Weights of a small image classifier.
Model: 2.18M parameters, 32-pixel images, arch vgg, activation relu, depths [2, 5, 5], widths [64, 112, 192].
Training: muon at rate 0.011, 4400 steps.
Data: trained on photos of arthropod specimens (BIOSCAN-5M), 195000 training examples, 8.7 epochs.
Rows from block 5, named by matrix and row number. Each number is 128 + 32 x the weight over its row's rms, rounded and kept within 0 to 255. All counts start at 0. After the name is the row's rms in percent of the matrix's.
# conv: 3x3 conv (model.blocks.5.conv.weight, 112x112x3x3), inputs 104-111, a 3x3 kernel for each
conv.17 202 [128 130 142 130 133 131 132 128 130 117 122 128 118 127 128 128 128 126 128 128 129 128 121 127 129 129 129 128 128 127 123 127 126 127 127 127 131 128 128 134 127 127 145 128 123 138 141 135 130 133 129 128 129 128 136 147 144 129 128 151 128 129 138 127 129 132 127 128 129 127 128 129]
conv.18 077 [151 128 148 146 128 255 128 127 166 119 128 128 127 129 128 128 130 127 129 129 131 116 132 128 127 140 126 127 127 128 127 156 128 127 128 127 126 122 128 147 126 116 133 129 101 128 128 128 128 128 128 127 128 128 121 128 122 128 128  38 122 127 128 127 128 128 128 128 128 128 126 125]
conv.19 112 [128 128 126 255 143 128 156 126 125 121 129 129 128 129 128 135 130 128 128 128 110 128 131 130 125 132 145 147 189 166 129 135 142 129 128 133  12 129 128 126 127 131 255 121 115 186 143 141 130 129 129 132 131 128 129 124  80 127 124 121   0 107 124 145 130 134 128 128 149 132 129 128]
conv.20 078 [ 93 133 157 125 128 136 128 128 130 135 132 127 141 128 128 134 126 128 128 128 130 128 125 129 130 135 131 128 126 121 127 124 121 141 127 126  26  98 117 128 126 109 125 122  80 129 129 138 128 129 129 128 128 128 105   0  93  64  66 128 111   0   0 128 128 128 125 127 128 125 127 128]
conv.21 071 [132 128 127 140 126 122 127 124 130 127 128 128 128 128 129 138 129 123 128  46 128 128 128 128  77  93 124 128 128 128 126 124 122 127 129 129 128  95 255 126 143 137 127  91 124 128 128 128 128 128 128 128 127 127 131  93 127 127 125 126 128 124 161 130 128 124 131 130 128 130 138 130]
conv.22 066 [128 159 134 134 137 132 255 131 134 136 134 150 129 129 128 128 127 124 125 134 130 234 124  45 131 118  61 166 130 130 253 132 130 255 138 136 128 128 128 129 128 128 128 123 127 129 128 132 129 128 135 137 131 133 129 134 129 123 108 120 129 113 125 128 128 128 124 127 128 126 127 126]
conv.23 106 [131 128 128 128 128 128 136 126 128 133 131 126 134 128 126 136 127 127 210 223 181 182 234 150 255 194 160 129 133 136 128 128 128 128 128 128 131 128 128 147 129 150 129 151 202 129 129 130 128 128 128 128 128 127 130 128 128 121 115  97 128 127 127 128 128 121 128 128 127 128 128 126]
conv.24 092 [127 128 128 129 129 128 126 128 130 126 129 125 127 127 127 127 127 125 128 127 129 126 130 131 211 127 147 131 128 129 128 128 129 128 128 125 135 131 185 129 130 173 128 127 177 128 128 128 129 129 128 128 128 128 122 128 145 128 128 126 128 255 150 128 128 129 128 128 128 128 124 127]
conv.25 067 [128 136 127 127 128 127 126 120 126 153 130 129 134 128 128 128 128 131 128 116 130 127 125 124 124 126 126 130 129 130 129 128 128 129 128 128 102 127 114 128 128  94  68 109  31 128 126 124 128 128 152 128 128 129 130 149 141 131 129 129 128 127 129 130 128 130 130 128 128 127 128 126]
conv.26 098 [128 146 128 130 125 128 129 123 127 130 129 130 129 128 128 128 119 107 127 125 130 129 255 128 164 174 126 131 131 130 129 129 129 128 128 128 131 129 128 128 129 128 127 127   0 128 128 127 130 128 127 129 128 135 128 128 162 116 128 133 115 116 130 130 129 130 130 129 128 129 128 126]
conv.27 068 [128 129 123 130 129  24 134 103 127 132 129 127 131 129 136 131 195 237 128 129 115 144 130 131 150 133 134 122 113 103 128 120 118 128 123 123 133 130 129 131 124 131 128 124 146 130 134 133 137 129 128 131 129 129 130 134 140 128 127 139  59 126 130 128 128 127 128 128 128 130 133 128]
conv.28 114 [150 127 127 128 122 127 126 109 128 129 128 130 129 128 128 128 106 128 128 128 137 135 129 128 122 128 124 127 121 127 127 126 128 128 128 128 129 128 136 129 130 137 128 137 175 128 128 128 127 127 127 127 127 127 129 128 124 135 132 129 148 131 129 127 128 128 128 128 129 129 128 128]
conv.29 098 [128 133 132 128 131  82 130 128 120 127 133 134 127 128 132 128 128 128 126 128  10 126 114  61 116 125 128 128 128 128 128 128 128 130 128 128 129 116 118 134 127 126 128 127 127 128 128 128 128 127 128 128 128 128 110 128 172 128 141 255 156 133 129 126 128 128 128 128 128 128 128 129]
conv.30 105 [134 127 128  84 126  79 105 127 128 120 127 126  16 128 128 128 129  95 178 146 126 154 129 122 125 116 118 207 142 132 131 130 128 132 129 129 121 118 128 122 120 128 128 128 224 128 128 128 128 128 128 128 128 128 127 119 105 124 121 121 107 123 124 128 128 128 128 128 128 128 128 128]
conv.31 154 [135 125 129 125 128 128 127 129 118 106 129 130 128 128 128 128 130 135 129 128 129 126 128 128 126 128 128 128 128 128 127 128 128 123 125 127 255 128 128 164 128 128 133 133 128 127 127 126 128 128 125 128 128 119 105 127 126 107  99 126 128 128 124 114  96  94 127 127 128 127 127 127]
conv.32 085 [121 126 128 128 128 129 128 223 190 125 124 127 128 126 128 129 128 128  61 126 127  98 125 125 126  82 125 130 128 131 128 128 131 128 128 136 148 141 130 141 128 128 128 126 119 131 128 127 128 128 128 129 128 128 125 125 126 124 126 127 126 246 126 127 128 130  80 125 128 105 125 127]
conv.33 115 [128 127 125 129 121 128 128 130 131 126 124 127 128 128 127 128 129 129 118 128 124 129 136 129 129 128 128 128 128 128 128 128 128 128 128 128 114 129 129 128 127 122 130 140 129 128 128 129 128 128 128 128 128 128 132 130 126 191 128 103 255 131  66 128 128 128 128 128 128 128 128 128]
conv.34 068 [121 132 139 109 128 157  86 128 128 129 128   0 119 130   0  98 128   8  67 119 126 104 126 128 131 149 133 128 130 128 128 130 129 128 128  93 175 129 188 131 129 132 130 132 152 127 128 127 128 128 128 128 129 128 126  85  89 127 127 108   0   0 128 128 128  95 128 126  57 109  31  97]
conv.35 082 [121 114 124  78 119 130 129 255 129 158 136 147 130 129 138 125 130 133 133 128 128 128 128 130 129 130 148 126 128 126 126 126 125 126 125 125   0 123 104 110  93 106 105 128 134 128 128 128 128 127 128 128 127 127 144 150 144 172 179 129 205 167 168 128 129 128 128 128 128 128 128 128]
conv.36 051 [128 127 129 129 128 125 128 130 128 116 100 128 133 127 100 128 128   0 176 151 157 161 124   0 129 128 129 125 127 133 133 140 153 128 131 135 181 146 255 130 131 148 134 133 255 128 128 131 133 134 127 129 128 127 119 130 126 130 144 112 125 128 128  96 116 125 127 127 128 124 125 128]
conv.37 066 [124 128 131 128 120 127 128 127 127 124  44  30 118 126 124 126 128 129 127 135 133 120 129 174 126 125 152 120 128 128 126 126 126 126 124 115 128 123 129 129 128 128 129 128 122 126 128 128 128 128 129 128 128 129 127 130 183 128 169 123 149 164 127 125 125 127 126 126 127 126 128 127]
conv.38 100 [  0 128 128 125 150 129 127 128 128  68 106 119  95 127 135  94 127 139 127 127 169 130 128 125 128 128 122 128 128 129 128 128 128 128 128 128 135 131 127 114 126 128 115 169 200 129 129 129 128 129 130 127 128 128 128 121 123 131 140 135 128 128 127 128 128 127 128 128 127 128 128 129]
conv.39 072 [131 127 128 129 126 125 131 128 110 149 129 139 131 128 137 128 128 128 169 140 213 128 145 188 133 157 171 128 129 129 128 128 128 128 128 129 115 127 128 127 128 129 131 128 124 128 128 129 128 128 129 128 128 128 133 255 153 140 127 128 132 127 127 128 128 126 128 129 128 133 131 128]
conv.40 055 [129 127 128 125 128 127 127 132 125 127 129 131 130 128  96 127 128 128 128 129 140 133 132 131 144 127 123 127 128 128 128 128 128 127 128 128 127 127 131 127 129 130 127 131 132 128 128 128 128 128 128 128 128 128 142 131 128 140 129 127 124 122  85 127 128 129 128 128 129 128 128 129]
conv.41 050 [128 129 126 117 123 127 132 126 131 131 129 126 127 124 128 255 127 129 127 134 164 129 128  95 179 100  98 129 128 132 118 128 128 114 128 126 126  70 129 126 130 128 117 134 135 130 129 117 128 127 126 127 128 125 255 133 126 129 133 140 125 255 255 126 127 106 125 128 128 123 126 127]
conv.42 086 [118 127 131 112  92 111 128 128 128 127 126 128 128 125 128 125 122 127 128 131 156 128 128   0 128 126   0 127 126 129 128 128 128 126 117 110  97 109  29 120 128 128 128 113 152 152 133 129 134 129 130 129 127 135 132 135 128 128 124  83 188 132  80 133 127 128 133 128 128 127 128 126]
conv.43 083 [131 127 132 105 109  65 128 124 128 124 126 128 126  82 110  74   0 116 107 130 145 126 128 138 126 128 128 126 127 136 124 121 128 125 126 128 128 129 129 137 137 145 161 196 137 128 129 131 128 129 130 128 128 129 138 132 160 178 172 135 144 128 128 128 128 129 128 128 129 128 128 129]
conv.44 049 [128 110 137 128 130 134 255 126 128 119 128 128 127 130 128 127 128 123 126 129 124 125 131 132 127 136 188 129 127 119 132 128 117 137 130 129 127 154 151 131 148 162 128 128 132 123 127 131 122 122 121 116 120 119 105  85 112  87  91 114 129 120 122 126 127 126 126 124 123 115 125 112]
conv.45 069 [140 186 141 139 126 128 143 128 131 159 158 120 155 130 129 126 128 130 128 130 135 131 129 128 137 174 128 132 111 131 129 131 135 128 128 150 131 127 125 100 128 126 132 156 127 144 131 127 147 128 118 160 128 127 128 131 147  89 126 127 113  96 134 128  67 128 128 128 128 127 128 128]
conv.46 194 [126 248 128 131 130 127 130 131 129 119 118 128 127 118 128 128 119 106 133 155 137 128 128 136 144 137 255 128 128 127 128 128 128 128 128 128 122 255 128 122 126 127 128 128 128 128 128 129 128 128 128 128 128 128 122 119 129 124 127 136 128 128 129 132 128 129 177 168 129 128 128 128]
conv.47 048 [ 60 131 130 128 128 128 127 128 133 137 128 136 130 127 126 127 126 127  67 128 120  79 128 128   0  36  40 128 133  92 132 132 130 128 131 108 135 141 145 122 128 137 138 130 143 128 112 103 128 122 112 100  54 118 129 128 126 127 127 126 175 142 128 126 119 126 126 126 125 120 126 127]
conv.48 056 [129 128 168 128 128 127 128 138 128 129 128 125 131 132 128 133 130   0  38  70 131  89 134 132  33 142 142 124 128 148  86 128 147  97 128 128 127 129 131 127 123 130 128 128 133 133 128 129 128 128 127 129 129 127 255 127 131 127 129 171 255 127 169 126 129 127 128 128 127 129 130 115]
conv.49 048 [126 129 138 176 128 127 125 123 129 119 103 125 128 110 128 128 114 127 128 128 128 130 131 158 158 135 142 144 128 128 138 130 129 146 131 130 108 128  45 128 128  89 104 129 127 106 128 127 128 128 128 128 128 127 133 138 153 141 141 147 172 175 158 123 108 128 128 129 128 127 131 133]
conv.50 074 [123 207 129 127 138 122  54  76  78 127 128 128 128 128 128 128 128 189  65 127 128 106 129 132 129 126 123 128 128 128 128 128 130 128 129 129 129 128 128 128 127 136 124 124 127 127 128 128 128 128 128 128 128 128 126 128 129 132 129 188 131 211 176 128 129 128 128 129 129 128 129 128]
conv.51 081 [129 125 127  96  64  92 128  74   0 150 128 128 128 128 128 129 128 128 134 130 128 128  59 128 131 131 130 113 128 128 128 128 127 128 128 127 130 132 128 118 128 124  90 127 126 128 128 128 128 128 128 128 128 127 168 169 168 188 186 211 150 165 146 128 128 130 128 128 127 128 127 119]
conv.52 057 [162 129 154 129 128 133 130 117 125 124 128 132 128 135 127 222 198 198 111 112 114 124 131 133 136 151 157 128 128 128 128 128 128 130 128 128 145 138 137 141 144 128 112 130 130 129 128 128 128 128 128 128 128 128 129 131 128 127 135 141 130 128 126 133 131 129 128 127 128 128 126 126]
conv.53 124 [128 127 133 128 128 137 128 127  75 126 128 129 128 128 129 128 128 128  66 131 128 125 128 128 130 170 162 128 128 128 128 128 127 128 128 128 128 124 127 128 124 126 124  70 122 128 128 128 129 128 128 128 128 128 178 128 124 237 168 125 131 132 144 127 126 126 123 123 122 127 128 125]
conv.54 083 [128 136 189 128 130 128 162 153 127 179 143 127 127 127 126 126 120 126  91 128 125 126 128 110 127 127 107 128 125 128 128 128 128 130 128 128 124 176 134 117 141 139 129 141 212 128 128 128 129 129 128 130 131 128 124 126 152 125 124 130 151 108 109 129 128 128 129 129 133 130 128 131]
conv.55 108 [130 128 128 128 128 129 127 128 132 129 128 129 128 128 131 129 128 129 128 128 127 127 128 124  90 119 124 129 141 170 129 131 156 129 131 142 128 129 125 128 130 126 129 139 129 134 130 137 130 129 130 132 132 131 109 128 125 142 129 103 131 128  78 128 128 128 128 128 128 185 128 127]
conv.56 050 [127 118 128 125  41 129 124  43   7  78 131 129 125  44 129 128 129 128 113 132 157 128 129 128 129 129 130 130 128 128 132 131 130 133 133 141 113 127 115 125 128 122 128 129 126 129 128 127 128 128 124 127 127 125 131 130 128 122 112 166 121 162 226 122 127 127 131 128 136 134 129 128]
conv.57 082 [127 135 143 133 129 128 131 128   0   0 133 102 127 129 128 115 129 208 128 129 126 120 136 127  99 144 129 128 127 132 128 127 126 128 128 128 139 129 122 133 128 128 129 123 127 128 131 128 128 131 130 129 128 128 167 136 131 132 128 125 148 129 134 134 131 129 129 128 128 128 128 128]
conv.58 055 [132 130 128 132 126 122 128 106 114 128 121 125 127 126 150 128 128 191 134 128 128 144 128 130 128 150 138 131 136 153 133 140 140 128 128 142 176 132 124 139 129 129 140 121 130 109 129 138 128 129 132 129 128 133 119 123 129 127 126 127 127 128 130 122 120 125 128 117 128 128 128 128]
conv.59 080 [138 129 129 102 131 136 129 127 128 129 128 127 119 127 128 126 128 127 131 147 142 142 132 131 251 127  98 115 121 127 126 126 128 128 128 118 127 111  99 128 127 134 126 125 140 128 128 128 127 128 126 128 128 128 129 151 137 135 129 128 189 130 131 128 129 128 128 130 131 142 132 130]
conv.60 120 [120 108 128 128 127 124 109 123 118 151 128 128 128 138 129 255 255 255 121 129 127 124 123 129 128  73 131 127 128 128 126 127 128 127 127 128 129 132 129 128 128 115 115  69 118 128 128 128 129 129 129 128 129 128 135 140 131 219 230 128 128 128 142 128 128 128 128 127 128 127 128  61]
conv.61 164 [128 128 129 135 129 129 132 133 129 128 128 128 128 129 129 129 129 129  53  97 126 155 255 118 162 255 113 128 128 128 128 128 128 128 128 128 129 128 128 156 127 129 143 125 106 128 127 128 128 126 128 128 128 128 131 129 129 129 127 128  50  44  98 128 128 127 128 128 125 128 127 124]
conv.62 099 [131 125 128 128 129 129 130 149 127 131 128 128 129 129 110 128 128 128 144 153 128 130 129 127 128 130 108 130 128 128 128 128 128 128 128 127 129 116 128 128 127 128 130 128 123 128 128 128 128 128 128 128 128 127 133 128 126 115  99 128 132 129 125 115 128 128 128 128 129 128 128 130]
conv.63 110 [128 124 128  96 120 133 126 128 160 128 133 130 128 115 128  69 128 128 255 117 103 255 109 122 126   0  99 128 128 128 128 128 124 128 128 125 128 129 182 130 127 141 128  67 148 127 128 125 128 128 130 128 128 130 132 129 128 127 122 128 109 129 132 128 128 128 129 129 128 130 128 128]
conv.64 075 [127 129 127 128 128 127 133 131 159 127 132 129 127 127 128 121 117 126 121 127 126 107 128  74 129 130 122 129 128 128 125 125 128 123 128 128 134 131 128 128 128 128 128 129 255 128 128 137 128 128 128 128 128 128 125 126 117 130 139 126 126 132 127 126 125 128 126 127 128 125 122 116]
conv.65 095 [132 131 125 131 126 124 132 127 127 129 128 128 129 128 124 129 128 128  87 127 125 131 128 125 138 127 121 128 128 124 128 128 127 128 128 128 128 132 134 131 128 129 129 128 128 127 125 123 128 128 127 130 129 128 108 122 128 128 128 128 129 146 168 128 128 129 128 131 128 129 130 128]
conv.66 127 [110 127  69 128 255 128 128 146 151 155 128 127 129 128 128 129 128 127 118 109 131  77  67 115 100  10  48 125 120 127 120 124 124 125 127 127 116 128 128 128  65 127 129 113 128 118 102 125 117 121 125 119 121 109 126 129 135 127 128 132 102  70 133 124 128 128 121 127 128 125 127 128]
conv.67 138 [ 58 129 255 113 255 128 128 127 119 126 126 128 127 128 128 126 131 128 128 127 122 133 128 128 129 208 133 128 128 131 128 128 128 129 128 127 121 128 122 130 128 128 140 110 128 128 128 128 128 128 128 128 128 127  75 128 121 127 125 120 127 128 128 128 128 128 128 128 127 128 128 128]
conv.68 064 [124 102  84 127 126  90 126 128 130 202 120 122 125 124 126 125 124 124 130 120 127 130 128 128 139 129 129 127 128 133 128 131 141 129 136 141 126 129 120 111 124  80 125 129  57 128 128 130 127 128 130 125 127 129 126 133 124 127 128 121  85 120 128 120 126 128 123 127 128 125 126 128]
conv.69 057 [132 122 127 129 128 127 127 122   0 128 120 119 129 127 128 135 128 128 105 128 190 129 132 138 196 116 130 128 127 128 128 128 129 128 128 132 128 128 156 130 127 128 130 129 125 131 129 128 128 128 128 128 128 128 134 130 127 128  97  68 118  79  55 132 129 129 130 129 131 136 130 128]
conv.70 082 [152 126 126 139 127 127 151 128 125 128 128 127 128 127 128 122 128 132 129 127 128 128 123 125 142 133 125 128 128 128 128 128 128 128 128 128 127 126 126 128 128 128 127 134 130 128 128 128 128 127 128 128 127 127 125 124 111  93 114  71 130 133  51 128 128 127 128 128 128 128 128 128]
conv.71 058 [128 126 123 126 158 128 192 124  82 128 129 137 130 133 131 128 101  69 124 119 128 116 108 131 118 132 133 130 128 119 130 128 126 129 128 127 128 182 130 126 133 134 127 133 145 128 128 128 128 128 129 128 128 128 137 146 128 146 162 154 144 142 135 128 129 128 129 130 128 138 129 129]
conv.72 050 [138 128 129 132 138 135 140 142 129 115  85  74 128 107  93 129 111 107 127 114  39 136 101 126 143 122 124 129 130 128 129 132 130 134 131 131 126 122 129 132 127 128 127 127 100  40  86  86 128 125  99 128 128 129 115  71  86 130 140 136 129 130 132 128 124 115 128 128 122 128 128 121]
conv.73 124 [137 132 123 160 131 128 128 127 126 131 128 133 127 128 128 108 128 127 134 128 128 129 128 128 128 129 129 126 127 127 129 127 128 128 128 128 116 127 129 177 255 129 124 135 149 126 128 128 127 128 128 128 128 128 128 128 140 119 127 128 118 127 129 128 126 116 126 122 112 128 129 129]
conv.74 110 [137  73   0 134   8  66 128  37 107 130 131 128 128 127 237 128 255 208 129 119  95 128 128 109 121 128 128 122 125 128 127 127 128 127 127 126 129 129 129 129 128  64 130 128 128 128 128 128 128 128 128 128 128 128 136 143 133 161 154 125 130 129 124 125 128 128 128 128 128 128 128 128]
conv.75 119 [128 133 130 129 135 121 129 128 123 128 128 127 131 255 196 129 255 167 255 255 129 175 128 127 127 116 101 128 127 127 125 119 128 127 128 128 133 109 128 129   0 101 128  89 100 128 128 128 127 128 128 128 128 128 128 128 128 127 128 129 128 127 118 129 128 127 128 128 128 128 128 128]
conv.76 084 [128 122 118 156 136 125 132 128 128 129 132 129 130 128 128 252 189 172 127 160 129 128 128 125 131 152 130 125 128 133 128 128 154 128 128 183 117  41  70  98  57  65  53 119 113 127 128 128 128 128 128 128 128 128 134 132 128 129 128 128 127 128 166 129 123 126 129 124  89 129 125 107]
conv.77 261 [129 128 128 128 128 128 128 128 128 188 128 129 148 128 128 136 128 129 128 128 128 128 128 128 129 128 128 140 168 143 128 128 129 124 126 128 129 128 128 120 128 128 114 128 128 124 126 126 118 121 124 123 121 123 129 128 126 126 128 128 127 128 131 128 128 128 128 126 125 127 125 121]
conv.78 119 [128   0 116 128  92 119 130 129 129 128 131 206 100 127 146  94 127 128 127 120 109 123 123 100 126 127 128 128 120 126 128 127 127 127 128 128 128 120 255 128 140 255 105 139 255 128 127 128 130 111 128 132 119 129  62  65 124 128 128 124 129 129 126 129 127 127 128 128 128 128 128 128]
conv.79 115 [128  76 128 104 112 128 118 127 121 137 130 135 206 162 139 128 128 137 129 155 133 220 138 130 171 168 128 128 128 128 128 128 128 146 128 128 144  87 128 129 130 131 129 132 120 127 126 124 128 127 127 128 128 128 128 128 136 121 124 128 120 120 127 131 128 128 128 128 127 124 122 118]
conv.80 157 [128 128 134 128 129 136 129 131 128 129 128 128 128 128 128 128 127 135 128 112 127 122 130 255 132 144 255 128 129 130 128 128 129 128 130 130 117 125 128 119 128 132 128 128 128 136 128 127 132 128 128 128 128 128 129 136 129 127 130 125 128 130 148 128 135 128 128 130 129 128 131 130]
conv.81 142 [128 105 117 128 127 128 167 128 153 126 128 129 127 125 128 128 128 128 160 130 127 128 128 128 129 128 127 129 122 126 128 127 127 129 128 128 132 128  53 129 114 114 130 128 128 128 128 128 128 128 128 129 129 129 136 126 124 109 111 127 128 127 128 127 127 128 128 128 128 128 129 129]
conv.82 083 [127 127 128 126 128 128 128 137 130 134 131 128 128 128 128 122 126 128 128 130 114 126 129 127 255 246 112 128 128 129 127 127 127  70 127 127 127 114 109 123 114 127 134 128 127 120 119 119 125 128 128 128 128 128 120 129  38 128 128 128 130 129 126 128 129 128 128 128 127 128 128 128]
conv.83 104 [224 173 125 135 134 128 127 125 255 127 127 128 128 126 125 129 125 128 127 123 125 119 103 127 125 120 127 133 128 128 131 129 129 131 130 129 131 125 127 123 118 127 125 127 129 129 129 128 128 128 126 128 127 128 134 136 135 158 129 151 146 128 136 128 128 128 128 128 128 128 128 128]
conv.84 146 [125 124 128  97 124 128 128 128 136 127 255 255 255 255 255 255 255 128 127 128 129 125 128 128 127 128 128 128 128 128 128 127 128 127 126 128 127 128 128 128 122 118 130 128 128 128 128 128 128 128 128 129 128 127  74 112 126 129 127 127 129 128 127 128 128 128 128 128 128 129 129 129]
conv.85 064 [155 124 141 129 168 145 133 121 111 131 110 102 124 128 124 119 128  93 123 113 129 105 120 127 126 126 122 127 127 123 128 128 123 129  99  94 175 128 128 132 128 134 117 116 129 128 131 133 128 129 136 129 131 144 127 136 154 118 122 124 159 141 128 121 128 112 124 118 116 125 126 127]
conv.86 052 [128 125  96 132 129 128 130  47 128 125 128 128 127 129 129 255 128 129 128 128 130 124 127 128  73  77 127 128 138 179 128 128 127 130 129 133 166 128 255 128 133 136 131 183 129 135 127 127 130 126 126 128 127 127 111 122 127 124 126 113  27  30  80 111 128 127 128 128 128 128 130 128]
conv.87 066 [207 130 133 128 126 128 125 128 128  85 128 130 114 119 131 126 135 138 140 134 121 174 135 128 117 111 121 125 128 128 126 115 118 113 119 128 149 126 132 145 126 128 128 126 119 126 128 130 126 128 130 126 128 129 127 126 138 141 148 168 140 239 255 128 128 125 127 127 128 127 127 126]
conv.88 083 [127 128 125 114 132 172 125 128 135 128 129 129 129 128 124 128 128 128 128 145 131 131 255 255 242 154 200 128 119 117 128 125 113 128 127 124 155 126 122 128 128 128 127 135 135 124 128 101 128 128 128 128 128 128 127 128 127 128 128 132  43  60 138 130 131 129 128 129 129 147 131 138]
conv.89 128 [131 129 128 128 124 128 119 118 120 127 127 128 126 125 118 128 128 179 128 134 129 138 143 126 138 131 120 129 128 130 128 129 129 128 128 128 128 128 128 135 131 128 128 128 128 128 128 128 128 128 128 128 128 128 128 132 133 129 129 131 137 129 142 124 128 128 128 128 129 128 128 128]
conv.90 109 [126 135 131 128 211 146 129 240 139 121 126 121 124 127 125 128 125 124 127 131 195 110 129 128 123 127 118 127 142 142 128 128 131 127 127 128 128 129 130 128 129 130 128 128 134 128 128 128 131 128 127 128 128 130 128 128 126 125 127 128 125 127 130 126 127 132 128 128 130 128 127 128]
conv.91 060 [125 121 124 123 122 129 120 121 135 180 127 128 234 139 142 135 170 128 135 121 125 129  81   0 129  96  99 128 180 139 128 127 126 131 128 127 129 130 158 145 137 136 228 127 129 128 128 130 128 130 128 131 127 128 145 154 151 136 150 163 123 135 142 127 128 129 128 128 128 127 128 111]
conv.92 096 [255 128 127 128 107 118 128 127 128 127 105 128 128 128 126 150 129 125 129 129 131 128 126 131 124 126 129 120 125 125 126 123 117 123  90 109 112 113  90 124 129 129 129 128 128 122 126 128 128 126 128 122 125 112 127 127 100  74  78 127 123 128 118 128 128 120 127 128 107 111 118 104]
conv.93 112 [ 68 124 128 128 131 128 125 128 140 128 128 123 127 129 128 126 128 122 127 118 105 255 255 112 128 179 120 128 128 127 128 128 123 128 128 128 110 129 150 129 130 139 132 128 127 128 128 128 128 128 128 128 127 127 129 121  80 127 219 128 135 129 118 128 129 128 128 128 128 128 129 129]
conv.94 100 [128 127 137 127 128 140 128 129 128 141 134 128 133 128 122 128 127  58 128 127 129 135 129 127 128 129 135 133 135 140 127 128 133 128 128 128 127 129 129 125 128 130 127 128 155 128 129 128 128 128 128 128 128 128 128 129 125 128 129 129  91 109 123 128 128 129 128 128 128 128 129 128]
conv.95 078 [128 129 127 129 129 128 126 133 132 123 125 125 128 132 157 127 127 212 116   6 132 128  84 128 134 127 128 125 128 114 124 128 116 128 128 126 111 129 128 128 129 128 130 135 132 130 129 128 129 128 128 129 128 127 128 128 128 123 117 127 125 128 128 118  94 125 128 128 128 127 128 127]
conv.96 078 [137 129 128 127 128 129 126 128 125 133 141 137 131 128 131 133 128 160 129 131 120  88  82 112 128 113 124 128 128 132 128 128 128 129 129 128 128 128 131 128 128 127 120 128 113 126 127 117 118 127 127 126 128 128 130 106  98 120  25  56  86  97   0 126 125 120 126 126 126 128 127 127]
conv.97 076 [125 128 128 126 126 131 121 128 135 127 129 127 129 130 128 130 128 127 138 255 126 133 189 118 129 120 115 128 128 128 128 128 128 130 128 128 128 127 128 100 110  35 105  46   0 128 128 128 127 128 129 128 128 129 131 128 111 132 129 125 127 127 128 138 128 127 129 128 128 129 129 132]
conv.98 073 [131 129 127 126 129 126 120 128 126 149 127 128 125 119 128 122 103 121 218 255 125 255 255 255 123 126  85 128 131 141 130 128 137 128 129 134 127 132 127 129 150 125 128 137 127 122 110  92 127 127 128 126 127 127 101 115 122  35   0 130   1  29 128 128 128 128 128 128 128 129 140 128]
conv.99 070 [126 127 128 126 128 126 131 133 124  54 128 129 128 140 136 132 133 134 129 206 128 115 124 169  66 125 137 139 134 129 127 126 128 128 128 127 126 128 128 126 127 138 142 127 132 128 129 128 128 128 128 127 127 128  97 127 128 117 106  98 127 122  98 125 128 128 124 128 128 127 128 128]
conv.100 092 [128 128 129 127 128 124 123 127 127 128 128 128 129 128 128 128 128  97 129 156 136 129 128 255 129 130 157 117 127 127 128 128 127 128 128 128 128 128 126 129 128 126 118 127 131 128 128 128 128 128 128 128 128 128 128 124 117 128 129 152 131 136 147 129 128 128 128 128 128 128 128 127]
conv.101 209 [ 63 128 128 131 128 128 128 129 128 128 133 126 130 128 126 130 119 123 114  80 128 116 124 127 121 127 125 127 128 128 128 128 128 128 128 128 128 120 141 124 128 128 128 129 128 126 128 128 128 128 133 122 128 128 123 128 135 128 129 129 128 127 105 128 127 128 128 128 127 128 128 128]
conv.102 081 [149 129 129 128 128 110 128 125 128 126 127 128 127 128 128 128 129 132 157 138 136 156 179 139 205 188 134 128 129 129 128 128 129 127 128 128 128 116 130 127 128 140  88 125 129 128 128 128 128 128 128 118 128 128 128 120 124  91   0  13 126   0 120 128 128 128 127 128 129 128 129 132]
conv.103 082 [152 127 125 121 121 128 129 127 113 126 128 128 128 129 128 129 129 129 128 127  96 128 128 119 128   3   0 127 121 124 127 124 125 127 126 127 127 128 129 125 128 130 126 127 127 127 124 127 152 128 128 220 215 131 127 128 131 128 129 216  99 118 129 140 128 128 128 128 127 128 128 127]
conv.104 096 [211 149   0 140 126  26 130 138 141 133 161 166 144 135 129 150 133 130 125 119 168 126 122 127 126  81   0 128 130 137 127 128 129 129 129 130 128 128 130 128 128 127 128 129 126 129 129 126 128 127 106 122 128 125  29 117 154 128 160 163 128 122 128 129  50 128 127 114 126 128 127 127]
conv.105 056 [135 129 127 133 134 130 129 127 128 132 128 129 132 129 137 129 130 139 131 127 103 131 127 109 107 127  73 129 128 127 128 128 127 129 128 122  99 130 128 128  78 122 130  77 111 127 126 127 128 128 128 128 131 134 127 133 132 255 255 118 125 115 255 116 127 120 121 127 128 168 128 129]
conv.106 057 [202 202 128 124 130 128 130 127 109 129 128 131 105 127 152 126 255 255 126 131 135 129 129 132 145 132 136 131 132 137 131 130 132 129 130 132 102 123 129 121 122 127 159  61  77 129 128 128 128 128 128 128 128 129 110 112 107 124 125 140 151 128 125 125 116 117 117 121 105 106  35 105]
conv.107 072 [165 227 143 130 128 128 128 128 110 128 124 126 127 126  37 128 119   0 137  90  22 127  27  87 126  55 121 128 128 128 135 134 128 131 128 128 131 129 128 146 133 143 128 129 129 128 128 128 128 128 128 128 128 129 129 131 130 128 128 128 129 122 233 129 130 121 128 128 104 128 128 122]
conv.108 087 [142 128 126 120  96 128 125 136 128 127 128 129 130 107 130 121 122 132 231 179 128 152 141 131 132 126 128 141 133 131 132 128 131 129 128 130 128 130 130 128   3   0 112  35 130 128 128 128 128 128 128 128 128 128 103 105 127  65 105 126 120 128 127 128 129 128 128 128 128 127 128 129]
conv.109 060 [ 89  83  71 122 128 128 128 135 135 130 130 120 120 126 115 126 122 128 128 126 117 128 131 123 128 129  70 127 127  83 128 128 127 126 126 125 127 129 129 134 128 129 128 130 122  92 127 125 116 127 123 123 124 127 128 125 255 147 255 220 149 156 139 128 128 130 128 128 129 120 120 103]
conv.110 088 [127 128 111 111 117 121 121 117 144 132 121 112 129 127 124  98 120 125 128  77 126 110   0 107 125  95 122 169 128 128 127 126 124 128 125 125 127 127 143 140 128 129 142 128 131 128 138 133 129 128 128 129 129 128 128 128 128 129 128 128 129 128 132 128 122 125 128 126 124 133 128 128]